config.yaml
model: "self-supervised audio encoder (BEST-RQ)"
dataset: "acted Russian speech (Dusha)"
kernel_size: 3
stem: "single"
lr: 0.0015
adamw_lr_other_params: 0.0023
batch_size: 256
epochs: 63.9
final_lr_fraction: 0.01
Rows from block 5 of a small self-supervised audio encoder (BEST-RQ), named by matrix and row number. Each number is 500 + 40 x the weight over its row's rms, rounded and kept within 0 to 999. All counts start at 0. Numbers have three digits each.
After each channel's rows are labels from the 100 clips, of 14848, where the channel reaches its highest value: "strongest on" is what is common among them. Only what is clearly more common there than usual is listed. The data: acted Russian speech (Dusha).
# conv: pointwise conv (model.blocks.5.conv.weight, 320x320x1), inputs 107-213

conv.124:527521561593503521547510574470517522544524485491466484623477524548474511478541480569513527526526475467401527488500546483492450508440582418517491479504522476536508480511583503544491457482474482488540516523427498486476502476552486424510477494508464521604509463536548504501481503553487479518460514519474481463475525504471564
strongest on: emotion: angry

conv.106:585465484497502539473461494505541501521449526560528490561504461550491474478519464425515549490548419454479462495497500488445496514536524486532461425473486473472323475436524521519557531476511500486438524520524487505471532470508576518539591511498516496561451530527497458523490472449465485470520523562519464495467441501535506
strongest on: emotion: angry

conv.118:502416497566557487528527492446511434433480477548520522568471536455479513536534530575381472475529485503554490549577470522504483491441555484521546528447521479486493479496494436486514510558502534454528517460493514482449484533436431529509491437585531493532473457506497557512497522551497487534530460542481497504522498576457428
strongest on: emotion: positive

conv.245:560469491535483467554614456471426458539439509502497539542534419537539477584438555492494496450440496453604534497540521529481523519481509542514512506494512611484415471555455548478481461538438565441483514469486502485491599454490444508509516489471561499513522528526477512452510524467461525506480429446549416493563539495505525
strongest on: emotion: positive

conv.80:503478500559510539485456505521479499451528477534410525645587556553504446502469526561499559451493551550478452493455491540491578528509549401454515520455441522551498501497478516458507492452498522459511486518463519447496515468481458490483520513449480515582419441522434480600499563473611509472514579418540529466438521403560466
strongest on: emotion: positive

conv.48:485496500516493418440480535490532457534518522528482521470416506548556450496475463465448515514568469581495465508423511434448433486414501485481486471457469496520500456520528470505489514489587528486563537475455473512558479524520445499475467495517506648484432504455465478545518440493482531517533508455489455486501474529522459
strongest on: emotion: angry

conv.276:519468519462539498486473451468498460528497466436501444474497487456426470502558535531508538464535500456515454473487510544498518439563485412497478509533519542464538485535480566608491514487511518475471502496551503478421493509462503451549559567494515496494488510457396486527479565483544446509471507504492450537491493529530518
strongest on: emotion: positive

conv.295:493498532537529461469521531566559525476584467518529500466461422509524539484478444523500557507450534473513503452453457432556431457523477474542514451584533441505505479493446458421518520459495520509485495462466498574507481523486542495499599470620530456531556474540579536511524472479479516479505520541482476508472463518519470
strongest on: emotion: positive

conv.33:497468478509470453421504518438508529533557468528509460490509532488532521498477532535488491520450490449502518497458490476425509502519526479461483505521486518469461529481537498435543514539464545415515464446478522433503455528435492472509507565448508489477515555478499519530445580535539479473508483540471556470509483498504523
strongest on: emotion: positive

conv.39:483463502498449477475419439484499454400506457559515471492486540521491486529498467503484486531522562490505499468539535506462487542444484557454492579491488444482449482503512485472462436542553519486469484546472483429490493498620538460519530457454526539478467524480524440546527455434486407516486569472466510574550539584577515
strongest on: emotion: angry

conv.17:491523580474447493453520446533529481502513423516535555539566408526491504484467518447533476554511398503428528488529495494496469484497461553436475487473465455526471460476551509467496479516540447450574550565446520482485559453487508578436551507499441491608519508475389545456537482503482495519466534441454478492497430496491534
strongest on: emotion: positive

conv.196:459454520507509499568544513491454564517450495452497545501504478469409512522552500490453490553541453474531452518439509509519510514507438546500461515523461539548574466405510478544494535563482467481470555457507481447496472507423494501505521533478469554502493452498497493478462459454490503461469574555513468495589521478472495
strongest on: emotion: angry

conv.264:491532507534448460505487557476506498529528491510516549457567538519487563464460538534476511422504496577546402464495490453465463499437471444533516488544478523535453496523438512500461444537498498539446468494468472485479523483529501506412392419547553485446458512447485570481524531482601507541521467541513458498516485594476506
strongest on: emotion: angry

conv.95:506513479518483606459524545487518480499547512471456527520436477466452500478532511491444475422515509513471530468479477458599472518500535514487498516436468519504531420487471445460440570504487520532517500533433477516535490490492417488494478501540501517496465458471479490488539457483500615464483552517466474520557531617504533
strongest on: emotion: positive

conv.278:449603512573457506519435547513515465498568461455503545553550491483536503584510469509480463488523514518507471449563521477520474505492498468534447487487455546433514596531478469592503459482596487516536543481489502474507507383480494512496505448509440470470437522426498508543504526519566509409553573488588486519405537446502502
strongest on: emotion: positive

conv.200:503498515529490567448526529465461518462454439443535561518462490502490543509505441462516436453474569474519481456490483401536561532547485515504491507522523541549547486520480508448519474539452563536516489480563539530490486493486427516468506482500510525486530496525506413539500524540489491461408458483442518492460525413536503
strongest on: emotion: positive

conv.16:563495485500475512507514529518493523428573455482564517475505490525494450577493494518475541505492438438470467492528462551521494490486553468495494448500521477494521557476542504440502532550489534436502466511487501577510470542515499472534492455468536425457483552476484456519478588475546471483493498478474518480516538518453510
strongest on: emotion: positive

conv.49:512487530565469440445474521467533415492505490481477477569556518513462452537467527492544445525499439504554542522494423443470511503447517388547516460496488556466433471451451513514460445441526496486432523482536504532483469433480538493542458412465409513535524498539439555551489519505477497519499460480499441493410470517518478
strongest on: emotion: positive

conv.27:610477480493457527564449428520475551508483431436474579531420513595542518428518546479484489517552543470489531489466548507460523457456516503474508496421472508490480452542518546460494540484560486481533591516485414446493542502461510561446527504531504577494492472592501440461398521458459503541479476527418515412519477443563476
strongest on: emotion: positive

conv.138:519486573437542472595527489486452557447494448590520556558528502487510577551446506510449403516505527553467519481531548529495524519500459440554485506477520471560543562461526455614556554545516578530517486470471547569514463537491483474477542588524546548433493469500487563520497465471482514472467535510478463507480491454480461
strongest on: emotion: positive

conv.78:538509555475541488498558579466572447576489480532532510547485521499520503531496520447495463521505494518516560533497561465457469470503409483529580529565425512537417528479503545420377525507483505453460470453460460524477482457526519500484454420520495467480541528495518537477495492460392463502492533526571480606471513465560509
strongest on: emotion: angry

conv.103:547485526448519399545462487490501539504518486500472432506463440514473510494541473421475495493479529509472570498557446496498455461532516450538429559482520455471458478566480530492522458559427533556448477448511496475481518517523466539489477546436539415496433520529539502486544543487465557519600515530502507541546513517478477
strongest on: emotion: positive

conv.269:541534479471550480494530485478545554438507542463455501451414515539493487441489463471522468496534582489465427613491470520494532529452479488462432525492504508536524585496513513569530481436463508550451496538467505580439442451392507522507591540547489527559518460462476507502560492459489553466547449512490568502564562469512512
strongest on: emotion: positive

conv.58:579476463534477504580501514493575579450455480517510498540537510478420523519456451486456500528478486538576464440477463535467452573502515475522596494408438477484526453496547419514515586503499558546536513493560490494446456457523443527509455531495522432541533517540471480495511570461429504458451471502539518473508483491569463
strongest on: emotion: angry

conv.44:509551512559488475497512482515405449460469487498436472532515466522523590547493538437553463456507512490494524525441561523507544492528524519464501449524522515424491531506516397511493519566460441496487488515443485525550595496478502503498464482502538484498608514428483515506433467465444545504472453484491508470518555496523501
strongest on: emotion: positive

conv.107:532474529451442508422529479542443449427524544521452527560497441431471510523439529499552476450463519392488515502461522553508473431567437610429432522501554417570474475492457496527499486455470557537489453498488581603479518564523579553472535483526519514457498446519567475517545497494499503505526473535399476495490506511532535
strongest on: emotion: angry

conv.82:504542457546521400580536517442545548516522538477433526484502435470554519507509526448500512514505485479507478511534509475477495504518423478500433526434467554492443498527535481548447542446443482554526574503474503523451544457521520449417485500574543523531548464526554488547498444473445494539488594525510499528479483462489512
strongest on: emotion: positive

conv.32:503464456547477531502455518482450568580471539534466555553530472456461516520453520474490562467579485504524450513505490504504503577456431477511530459541533470545459561451584476599505493579500550462511473467500523533500533537524428498569454449462472456497441536443497562545535464450413510442454501529493511505485478504448561
strongest on: emotion: angry

conv.75:510493484481479515522491518468489498491485543547560488485535533522484508427472486481463517472531495485574516449450445503506554580532554427430513569462506564542476526498584499480436467435514562487451496473455523549551416436513443438573508538529486571478539472567492554486483446475446499481484413512540532462453478538482467
strongest on: emotion: angry

conv.195:486439545521539505537502475476417469441534477504421427495507474458404531571564431477472497453476565482507498456476559459579522412515395452522465443568478585527506502481461497579493509479505420513557579582489466481493465499497493422527525480531524514450401559538535598502489504495468508421514542484477555510445458475532464
strongest on: emotion: positive

conv.231:502487504499470470547531496500444469497506551508477461514480426504499474507419541553495567462518613475509522511487494491500543571507490495551474446512499545533395500488503530500495508486533448525464503452489480429512579513452553533560486499551604448520534517518530548515457535503557498476482542474524530582601486491524426
strongest on: emotion: positive

conv.247:568467456521475516504442591486464497453476498573493487395621535451469506516435526475516491517563460578504502530538551539460517499476493440461489423469529505431549464428520476481475572467472454467496476545465491539459525479478524468473551444460415545549466531477439479559478477499540582470487551490500520463485545529465438
strongest on: emotion: angry; emotion: positive

conv.65:541551529533427496598482495547480568524568486500498441548509533511503484423531485503435467537478543479451472475532550523541465435536489564487535472470450552487483475575424553515515363523492535450425487525478468503455504494505511579462549530526472537632541541463513471514521488538502509430521531487520548479493420487458566
strongest on: emotion: positive

conv.88:476509487540515466462456511503496437444497492511469485572462505437551574406486476513504465492525489439447519514413506579473504496506506479492596522482483496516513496475527511493459501563478489472519497476509518536481460527501499456476529436512490479485554434519490492476461559469542524467479488498475460354475476504441497
strongest on: emotion: angry

conv.207:523440528496590536514526508482539559500495520566441525486500400512557524536496490450483472535489513445553476463503487480475525514489456471545498484489480525525443506494453498462460500450517470423452514517488566591490448525570525502442528484515578497453510459474416476511540522502503576501459475514554476455468492505521499
strongest on: emotion: positive

conv.284:541515453515530517553463497411517483438535523531539472522536505500544496524470540522472541512444529497529440455499506474470491524477507461570525540510537462534545502478493474561526490562431463536483533442489538444463514470493569517575494482466424512470496478535521487599434524537526440426497482441464507511468493456499552
strongest on: emotion: angry

conv.167:541505598557466494501471520411524455526443498498463540509448560463513492557485452435528500499612493470560555515469496537500486436467544499538564453495499488526524504469537437672459507487516481479559455575527502483468485559538548508511486541510470482514529507519500428530521548492491412498519522503519491513459537541540507
strongest on: emotion: angry

conv.57:435508517452459571507438596524448488527468450462475594451359560527465526495483455531519497548546530499506489507609567519512583491457511520492562452488508471571481475556500516423555484499502545512516497481458507496538542583484520517478482476549533460532484466450484498432576524498494481489517517435435443505515503476597483
strongest on: emotion: angry

conv.158:492492461512430490561509535432507577530525454470548481518525505511459514496484469511576494493433507472502511426532538456496538532519492513539453458541464523477455527551501480479463532476565450454517511435495515491504542438499478623546549493439499501508482459498505482540575507462444450568572498542471454596533424442446448
strongest on: emotion: positive

conv.243:471424447478504562550488565509519481448493454486464547559445486579487562486458541525499494489508529491543443498429532546428580497557556559535395426562576507475492507477467473526484540454513497446485583443501580517562474492553511544524477453514512455487496550498543451485484496501494500499496501503452552563505531494510551
strongest on: emotion: angry

conv.6:401436491516521499473526542521481501513522507515448484518589498477454528497420512497594543561525514548460594497524448489502480448471487505503459533485557525511528491507486472514528390435502466488512495452472556510479488492481457459512482458465520532528475505508536582554553580432629525525497552508470508530488516515469536
strongest on: emotion: positive

conv.309:527540511503432482560448493487495463451515475507514506561499511514437567440451477473476504447460498441486568471478466475538519479438483484460475596490593447522524409442487499507509504505513536442517547514526549470493594508450438439450503530477545518480480528557498522441420557485498493523463419470534524496476480478511555
strongest on: emotion: angry

conv.76:440519439539496495480434508503509529518563503463526547536471484509506499534552521562500459508462523522504469544510489486501483545480553435516537546452507451503491592549434526566557559539624558505428497543504438454534452611507467484565554434525518555469539486490476469462487466524481451416466552522538555500485551441417511
strongest on: emotion: positive

conv.228:528522515453521477488449535518518546503556506546475522528492482496513461466530525523463475503429467487496531499510548472499568477488516498475539515491481507540452540521484459493492543496566482509425548463424465498520488515463511458540503493501463450509492457488487495536508511481492552535439503498437530498468499504548566
strongest on: emotion: angry

conv.238:521517475468465522467562486428495458478543467502455494602578463572475464431502552523503497555533534469541502544491531456515518491529548486489507464488421461570476478431513487450505552468522496468539464511604463502562546415478534466467520460508535574456451519432508547552397495496444517491510508521452481482540542449427533
strongest on: emotion: angry

conv.14:553475383484555517421517524491521570481469499491548507493502493470557560558474490502494529454573599476502500569454542431565507475490519405544404497456480456546475519482484530530551454527538522455483515473465460495484492490555516557427439520526450477502519542460538483550502507512436517494480521485509428530526485486528513
strongest on: emotion: angry