A small self-supervised audio encoder (BEST-RQ), trained from scratch: 6500 steps, trained on acted Russian speech (Dusha).
Rows from block 7 of a small self-supervised audio encoder (BEST-RQ), named by matrix and row number. Each number is 128 + 24 x the weight over its row's rms, rounded and kept within 0 to 255. All counts start at 0. Numbers have three digits each.
After each channel's rows are labels from the 100 clips, of 14848, where the channel reaches its highest value: "strongest on" is what is common among them; "loudest band" is the band of the loudest frequency at the time of the peak. Only what is clearly more common there than usual is listed. The data: acted Russian speech (Dusha).
# conv: pointwise conv (model.blocks.7.conv.weight, 320x320x1), inputs 0-106

conv.41:143102158149115140133158170135111142139117097121125165125100120127119119108181179119128112121128074126124134082128131120129129131156141120149147096139105171117144104118120068104121114174166157143148106106096168150075071132156136103118122130132123135162095121108128125121155129094110113108113079118117132135112108134096135
strongest on: emotion: angry
loudest band: 4000 to 8000 Hz

conv.20:100108106107112121127173127140145153081116133132127140140152124076096123174105185120131146175156110125084153126130147108152136180145125137143117098156096109141126126137154140145128125153094188151144140129123106119084112109161108111115100106150103108104144156139125156065136082131161118161143124137097116124129143149087145
strongest on: emotion: positive
loudest band: 4000 to 8000 Hz

conv.178:139146126120114140124148140130142142125131172155108059180124107150110092138105092085110111112112119127111135131147146153126096124111115128136137106104065096102097122160127160125132103162132115153153101113115145172121094143152101125137124103164105166135144144167146134102167112164100123159087096132181110085140123092152134
strongest on: emotion: positive
loudest band: 250 to 500 Hz

conv.76:109121141101141139129119165127109133101110125131120100134121167118132114146085163083153122125162168144081124112124130101128126100112130102140086079133142143111125113100138127151080136120119134085125165126133072149126154122137159132106118115142076175074089094114117158143082130094132140112142133097132105057136130147131149
strongest on: emotion: positive
loudest band: 250 to 500 Hz

conv.147:133103143129137198089133102128106109135158127201151112147139138165156142096146119138172133175145123166098110157118125118140087118130107145102120147154100141153119131146134126108118144112110148138120134131121129126122144116093133114177094104128094154135102148122157067115131136121091112161133151140149140154083083157156121
strongest on: emotion: positive
loudest band: 250 to 500 Hz

conv.100:126100139158121101140110097129134133107117116130110121110166120136137140130119147154143154140150132097157139104115107085142139110119127128135150178124115148103117086148095138129142129172107079100108153087095137153115130124129106082154128125120135127112140110126089118116117170133106151168140093111160168151146115163140136
strongest on: emotion: angry
loudest band: 4000 to 8000 Hz

conv.283:124133159107125127112141135102142143125092157149129130158117143159172144143100128107094141098148140129149117121130087119154183142128111106146160105147118112114138101113120120135129076146097122130084127112171141137134106165140129097094116121171116107141121105144102074192140105115118115122132126157120101108146101192171098
strongest on: emotion: positive
loudest band: 250 to 500 Hz; 500 to 1000 Hz

conv.43:111130146133123120083116075125101138114158139142125127112133111148159165183126137113102085115195098134135122141136121135172125115134125124146162110105137160119189136111142122118082151142080074099200097128137151164133152115088121141138118117152122114103112150182136151157133104113136116123120173130134106139152089105107183
strongest on: emotion: positive
loudest band: 500 to 1000 Hz; 250 to 500 Hz

conv.263:137114101102150103132136162110144128163141146148147121143124142150135106150135114134192082100122125155122123108150141134139126134140130144153174153170101122142144120148096104151196132140191120103072127100148099141171130131148143145112139129105115088178131131128149104087147125140132134147138125141107149122106093089174119
strongest on: emotion: angry
loudest band: 250 to 500 Hz

conv.12:127162116164154126098162144135130092119153113125158161110100125100130112122123136121172081143122082118157095096136130101120116187100110118089145130129163103089131161149131119140161078127131111085100111086162130160147092127136094108138127137121153108171159098099145108150104127108165179143108110146130115102129158128167150
strongest on: emotion: sad
loudest band: 4000 to 8000 Hz

conv.114:135091134114114100160126120095108149162167165144132139161105077131101107089125116137147120128100115111127135116081164096101136124115178139138101125144120137147132131126137081150097116104135124199113133103097131127118160097147137114125157150142100130114119108192126111170135158108135163113133156146129072172132108119118112
strongest on: emotion: angry
loudest band: 4000 to 8000 Hz

conv.68:112125118169103167168104086155095165119117125101143142141118104145164172103107140148104136112132098155080171113081137111138099085120115102153135132127146146141108122140170163173103068138114101130069085169107129148141144159128135122206100173101129119148106133149088144113134119143143117059140101122139140090116113117113123
strongest on: emotion: angry
loudest band: 250 to 500 Hz

conv.187:122186159168134152113119093124129128107126160136135126118089094100118123132146090106124120111129158121125131119150107093118090154079115130106104097105133086124097103111118114124122135098136134130152131132135110126122114120132138126116193120123146123121128129122138174138112132103161144148144100093146111123141170090153142
strongest on: emotion: sad
loudest band: 4000 to 8000 Hz; 2000 to 4000 Hz

conv.127:121092155122127139137168152116100135128152081102143112151165127102121156115139114140116103095135137128159168126135111176172129137148124164145135120119137130162154104132152139183117107139127115089131112113125160136113128138149135141120121104092116162117113116160190136096166101149112171116114111138156145102124137159120116
strongest on: emotion: positive
loudest band: 4000 to 8000 Hz

conv.152:142161127128097118112102126120105110121123093094135121126115088123143110087102130137118127119096130098115111105140080090146144128110081118079122131137142092116110088141074106151092162163089169119141143124098138136123159122120118111155116155111119101139128146132121124123125149143153102140125136122088147136085119103136148
strongest on: emotion: neutral
loudest band: 4000 to 8000 Hz

conv.163:144151115102125119108125170129126143138083114100118153150123118153160132127157089170142153168099129127085132129134142161114138123135149124124161132131102114128145105119150148089105105160110127122112097124152110141124109083155108098121103135128125101093133149148122129123109107097149128102107146139117104131121144108094150
strongest on: emotion: sad
loudest band: 4000 to 8000 Hz

conv.10:115154110116118139131159101159132100130140102115160108125153124099099142126176113093123131125128139153147104132170165098115139101113094119146176127124153118165128124100106122117122115098114085153093143123127123134135103134118183108123149154148111118098082105113120115136150113117067132156082135115133139081138137142174135
strongest on: emotion: positive
loudest band: 1000 to 2000 Hz

conv.253:115118094095148146121168141122155107086134147097106095110121105138123103155187110124147119160139129128089094158105161121160113093124119125145125072130186100130180146116093144129101104156131131093109160156153127133127152127124136160136134140116126114152142098135143143170124156136164126124116117099166143156151125122130162
strongest on: emotion: positive
loudest band: 4000 to 8000 Hz

conv.121:120143149097121132084121141123126116135141095110147118120091113130123091126074137129126092113162086122108134140128107100116152100113142166109153119134102150116117144111125094152108080094111114115112081116129111115134136121150129187155170111151145148119111166123152166082149138097134111099140059135159128138165179131134167
strongest on: emotion: sad
loudest band: 2000 to 4000 Hz; 4000 to 8000 Hz

conv.69:126130098101117094135087082094151126129112123132097135090111119114125062175136104138140185150102123115165178088157187172121135079156154122136102122122152117120104099093110127140157100093115122122094152145123127174114147132145169107138113118119120182130138149104163140164129146125119131127149141113121152131150176113137141
strongest on: emotion: positive
loudest band: 4000 to 8000 Hz