A small self-supervised audio encoder (BEST-RQ), trained from scratch.
Model: 3.14M parameters, activation silu.
Training: normuon at rate 0.0015, batches of 256.
Data: trained on acted Russian speech (Dusha), 26041 training examples, 63.9 epochs.
Rows from block 6 of a small self-supervised audio encoder (BEST-RQ), named by matrix and row number. Each number is 500 + 50 x the weight over its row's rms, rounded and kept within 0 to 999. All counts start at 0. Numbers have three digits each.
Before each channel's rows are labels from the 100 clips, of 14848, where the channel reaches its highest value: "top examples" is what is common among them. Only what is clearly more common there than usual is listed. The data: acted Russian speech (Dusha). In brackets: how many of the 100.
# conv: width-3 conv (model.blocks.6.conv.weight, 320x320x3, each kernel summed), inputs 160-319

top examples: emotion: positive (45)
conv.124:548503581516452462490448415538512524483556494457534458494532540396529482537506529503532533453467521425426484486467491558519492493449485560491613510580470479547540443423477567416526493578622457399539479533489532511424556530568494522519523523469450520537458477457526550514516482527483463465451551486455507579542455489531520473447498516532487536541447412546566462552422502442507543462473451480504532485579425534447546484462536400461537450616507476433526468503500468520499378560475485

top examples: emotion: positive (39)
conv.242:502518551463508437483541533410467472503515498526510406524547465429466488629437538523492580566454516518501500462527526577567466504537550461549560534442503490549460599522510510494432427411476462500433476481533571459490515390506507435505551510527471518428522495401511460556534465565479527507454489456546472513491521491479574553451580496444553482419533498564384461395573486509488550458621471475502529520490433412493545476564484513545474550407513522467493513534486461446477493428461489

top examples: emotion: angry (47)
conv.18:456563423447562495497499545427462426469544414520464446525498505576497466515565568465514535590584472489504501480447457576535474592497525561520509454440509534466434528607447439487497490475640450491457524499554470555484479443529573479544540497512489492438455559457391546416413498477505541487460542456490486473438426386518506495454476523455463482541547501488534476439543398511435572485497628522511538456418454426535526454461563482434507538506450518577415476462508434511514471430514462

top examples: emotion: angry (40)
conv.141:488530421489509476392553546524477584506521500532445591511531502517576491531447486470562500527446531606468534494515404508533517542452641522548523481467499395487487470404483524472482525472468499460539516474527447408501537519488542547474455525380477589498530480388541558397484486500468513558487522573532548478522512489491447459558480506573448479571469518413580459464614455480502456582607411491532483461494508520547415442534446438530598484554531513491496481525438556565453591507507447

top examples: emotion: positive (42)
conv.14:514516457457444580450484513454518425472436470474509479471511470521510442507487503519505599505495450509500512516482506517437429493475429526509520421530563476439490505517443512553492366589519627534463605490520516494420575538541384485565538448491534417543522535554465531593495417516493467484472545455534491520544508464426469545447570521511566468481490495446529454498570398437642525488409426516477520520436511566565580413468525560526474565457592409444474528469527528527492434435505568

top examples: emotion: positive (54)
conv.53:566543611530403424377419580505561472490463543528499551488508492408403528508486457526512485415501497431544540480527436502588485577464502540536491517416602439528429494525471539404459529504553561494523487490514536494500599514515530534502496545434544535452534524534606525506539441509401610478492581504458426464503440506521476504463484513485439538519358496568541486498429505545529493569478475530466521473543501560558514519514484536444516451571460415479515406573612453467466439490425582

top examples: emotion: angry (42)
conv.208:581456403516473510570505453593511470417483442467398494512496579517461519487510544563422448503534457455514496647480442614453586410467455459532534508382490494457509479453433467452474550494429478512462449448492392506500533424536484583533548457431454551487520485480542483458498548538433484473485445441516405469461505489455491499443487502452414487498432389549469558609565417549496473465498357573516457545465524505556526487536462530567464575520457484559578440573489544462471570514619557

top examples: emotion: angry (51)
conv.71:481456494398446516562507548526508519574475438499535474562494447430492452574474444524513494502618536521504475573660532523507506528552455486479523528483505516491454475590464547440499582505475589534440543438500567497513532436497447494542492565438476399498363525420530547392586460452506547497502568539512599564447447559411557543532514513556489493495483489405605459586630446507490550502475526545566422502478490512522500486495519456564570492373449536457452461512442605435558499473489449

top examples: emotion: positive (38)
conv.194:470526523492502499561506527469529512592476441487468465407546529476611547505565428533530477540484529570508435443464470478491441536447565428436496472459467482474465497386579487500463485556471564474497551528431498518512458560436494568464407431444409424525447540420495598531488480488556548537473476474475508440495416511494513486497480461429532567554527507512531500437468542458582425520550485344498422569452534563506563568493503489499520536447485424433520487483525529541467446468482516

top examples: emotion: angry (43)
conv.248:535541499464546484414503448449445484505551426420480447483464510547537565538579500471503537553531456587446511454417442582527459561434497531493455446484561587570396562513453562543546459527528506500524533533489579493565453424494497442471474379480509487576471532492505510525535489578562456454480487479471471517483578489514525499518470471514525518534486545510489444516487556420540511512511479402488503466431480484447469452549558502501587574471498561559572515387618496495448473541538559

top examples: emotion: sad (69)
conv.103:507511509535453506475435523443479407496613480464524563504532419458526545461550510431588568576528521613564530567427507494543509473545481419442513525558438426527523556481526460584471500460549509470425580591446483535498528482460526558432535520540488496458516469503424535480543510460542470525603478409439529522540508424480463531464550455513483531449499510434468458490559406560526527461436489480477463437451519507503489453474462511472473472450482509539512621517561508471472455459568455

top examples: emotion: angry (42)
conv.96:533442538463469538460517426517430519511451566533472468579622501478527428497489571485494517555514474610452524502498521445490410537468488489524486474443530618459431493533564544555574467561386492510426465570542497406483496506514564486539465563469546421585523504522640554433485534484590444476447486563545469546486505497479488430473472455530524487517455453493471504542529489567537523442553463514479504453496406490545465497533553511528517525511633511496483473530522511535559482473413442

top examples: emotion: angry (47)
conv.234:549496483520503552474482432639559454488413598503530478570508585587507439564429513510562502634477457505569488540473510427433528431457532503526542445517534475488564473557525606561522587421462479474485458516455443528412570583481533396537497453378446431539490510523530561472431540445479481451462559602464554510513409500459485464607387512485433494453502432548505529513511511528465499550486431504578509510471540557523538523548472505440541527484563397505509497514509549492422535477543520

top examples: emotion: positive (38)
conv.125:513581561457526490539506473610508478507441525459531447494571456399571440557533584461593577556521511497574576516530473557377462580467503542416468481450469540563538464520457442449578511493535510446475582553551485527519542531429480556545515411483510603588528438504591516490478511519514545423559575493437436476566537456507438482493569439415504470491513569525610493463488434582484479504592454474435437447505446489494513554436460489515431400420552418396504444447429580522517555479525505

top examples: emotion: positive (43)
conv.86:496589436550518567464580465458527518507445593488527549465477504598479489522506487572440404503551497423455475372512494630516453486511452556537425518557539584485475563581460443555475578504516523570425498475455411515510406547496453513436565501368507559626438485464497389459596478460478546526570464561444494577503513481481427500520499523418495623499546507530502508537448447458538574543535490522512493545519546528463538493590648549517444555529540563560438524499460430487411505543440482

top examples: emotion: positive (47)
conv.20:538477470497532492457465416492589552432495513461589452570556514481537560509434505553468545454460509548459536545448426525526483436473493552427591393475424555467468467538489509445496532576454535550528537438574503587493507456443484566527578505490393493427546612470532469532610501505529430533487522443478589504453481500471485541395469478542490368440483578557442540543607521408501486536503421492507491468499379558515532591519603446458524463553496497540452559528543582508475579464497528

top examples: emotion: angry (42)
conv.35:469525452531492518531461504512374427492467492629459533526416402491499528503541501485513554476444509505462462438492432429633521522558499480562491490494582564557457583507587499460412530502506487512442434530438469510435473489456551496425523531607493564569510463358614427525505513495431520502448562595518578490435501488443590491525499585476573527532478530402547507457567496470490572480460499489415559528496509587534513456519471516491491419595446456539440529515513545438540489520480502

top examples: emotion: positive (53)
conv.178:552563565497571555478527523527550549565460447495525541526588446445537472514486467529627597541525593471480518619386535563447492530429516460525568502493619560615470496490460514465554458478441496498491527476494506552548470471569507501530495536464512543432524469512493502499408507522535511582525462461427517533461496482490406480472482476464481525406574499500501514479426440533524432497542469532510547456550503551501485451511548478508559422582507481477467430453545540466485449390546540

top examples: emotion: sad (61)
conv.88:542527593555505501545587457500498487494550518406512559467509532474463505491575473503432598502557534610433450526474462502472483416453518474553410459555320455400540403586432445506545604509525601422558416495492439430400585536484569598440433456496573562516496513593539548441520473526562492482495455569512522483480462503514547534550538514522515536467481435612451469587542451416420530496536549509467509460502464438528416535496496444422522568493463486545482490599481543527469514481542583

top examples: emotion: angry (45)
conv.24:482513507540542500524561493559405409549472508510446592515549513470404529523482548461482551519458460486523503467476516548515537473405554403462522482442518478567571496476413600449492482486550528490529536431544640431506521450461485443380529437421491440422488558482618615484524422510502412523498451408466551523494452483427400431561460466515510544501518460490501424535511603507544476511519465518522546552431512494548519544556483447468469470469494554454512441509440501484447521356477481

top examples: emotion: positive (39)
conv.200:422545508452485447504508463467494454566412532449499399509491482482531441510498496487589516545522492522444474485519423549604466480526530563496452414502546565417599504461532467504531559533499507538470442503511482536551515534536433443473573463597504538590494510517534483502490496637513503452507452514548461454458528483523547465516502405442394490528603515566506438494604562478467378509565475452448499428447450457551495588480484535531481438516525465454478362505500436498444480490486415

top examples: emotion: angry (41)
conv.236:572514443513492497465485449561481513514518545438455503375463525474648492528517564535542505509496499473446418385450456537546493517513583493526451540467465513454508493496535455510589547508483526474602548478417493470515450424494499473412531512495604470442534472533565497477540489471404482470538565555562468423526543519496466561529393541466371483498407466569570435452438498520500449574499469443515520497624533554471481533494459478432466502478458522401385566491365472423568464525457504

top examples: emotion: angry (43)
conv.12:511431511423515529505620479525569443440527526506489440553428555506453471426465439509501490548536484405425415490467587454579519535558494420540565496511563505541400492461499514454522611478443532483493441470519530510550486547488508394516572447526471526514444457451467571464534461497594373456513472460467486513535495494561438483509508423447560592551549636473639564473431423497468499510457503533456528510438435499464539533482493508427585468526506491525594473495508539514433538513503509

top examples: emotion: sad (59)
conv.93:504419573531500556470469404464486513560443512434447578399433505569562447514442543516527613536469512515512423474469551516409525471499553409571476471506559526528496558458501538553490525517478520480531571450457530517441414471464465436407460473505570521456534504447485498491502494511507595486472500613558585498476558521515551553449524482466396472537508411548544486587560427496504496472640477597520488576583465495473490558513499503521517604384444634499468429416529512457444500467419382

top examples: emotion: positive (38)
conv.276:434516540476513576562491578481417438563477459475549519406541486492528513420527498537481521438487410543426538509426457444556491522445548419466539444548501487491609491500541413517547569504575591449493346584485450404487512475477484620505511547509479531559455511500538521432483535521487488499560377445594365417510428524535450486449534505686514439553442462538550409435558463483545517466422464477395561467585474431411482483477474508392466551496478610526561514564556556546574465578547456

top examples: emotion: positive (56)
conv.117:462534505515391566535513495514518579498503510495495458560535521529441524489541493549552528553526524548557489495595476518472490439573503476567474532498564478458493563388537443516508488400450496615419471467486575573518492573443512499596588493596474378444502459501421494466534456490483450519639460428486497428553456491585446476439553444494517467513480505468546475543419547452575554548386512494581456461554554601442503408472455487547452508489449431512407506601468489528599492440489583

top examples: emotion: positive (38)
conv.171:521513505559534519523470617549483467482521516532427542615501555418514419516485469525521428587517561475543490511464446536449486517514411524455431465515495468452427603527501536459466505469416478498463475439485567412527457531506525506412564516605476520479519459432523509526525536540527502504557398448536464467456449457531462513509500444492508540527496533466579476474507509536553484471541471518585424540486591444493509510528519549495392468443383619453619497567433495453543468564555510

top examples: emotion: positive (40); emotion: angry (39)
conv.189:518504546550548427561558460512497481636478522494459528495493537561500495476458432503550482454516530433541446586435518503572519540483503456462506535498415459613580463582453496496484481534613497471541483547459505549423515518560485427482537505451504595475414488454644433521553357458458512498556564479441516511499584533489467497436470465470454458446538452513524541512506522523565454543431436534476514593478476495530439431489502469650572556574519438552490536399453498510427593435538508

top examples: emotion: positive (40)
conv.19:438504454546590455454497535444473471483481440511498530494565522476495466452447526487586470561597548486551558497526499582536460558463568451412487539468508397509516526433570578474485462530607573464510513409503516461546452454500452597399435411405461499548457552421463550559527436499444629498596474519473452474542406507434534414530415511425395539358475530581553467497465668458503529537505440469444487526529529413478539511453451502490574459555590522528546478498532413431495419462460535

top examples: emotion: angry (45)
conv.56:594503481519510480412475526520524445508427371575408459451495434509486472580555498434558491537489515519454483405462490507459579498449453511545538482497543510514438465573465547461451480553496534408476480439579402517477537431527532516536522575462521524462399476520466482482570398578508539485578520492592600568486494398485493524493511419474579509495511535553434411435576460458466549507424527447498498506496513541504521495513485452470554524498407596524553494397449511466482500509469404

top examples: emotion: positive (46)
conv.82:389578453482578520496550480449469485567527492494429579433520545531527501539427541544444504418469447486497457522515498476485537478463545451538456471549553625524508432430506568475547578506523514437506417584561413582587522483452528428432532509497536528582493459404551501596539466486481452486501505500455578464465438544505496531521508524529623560563468471562484427504541498527459407475480518491496471525540535404551476510567464497464503569442545494546549479440529496499468447436524463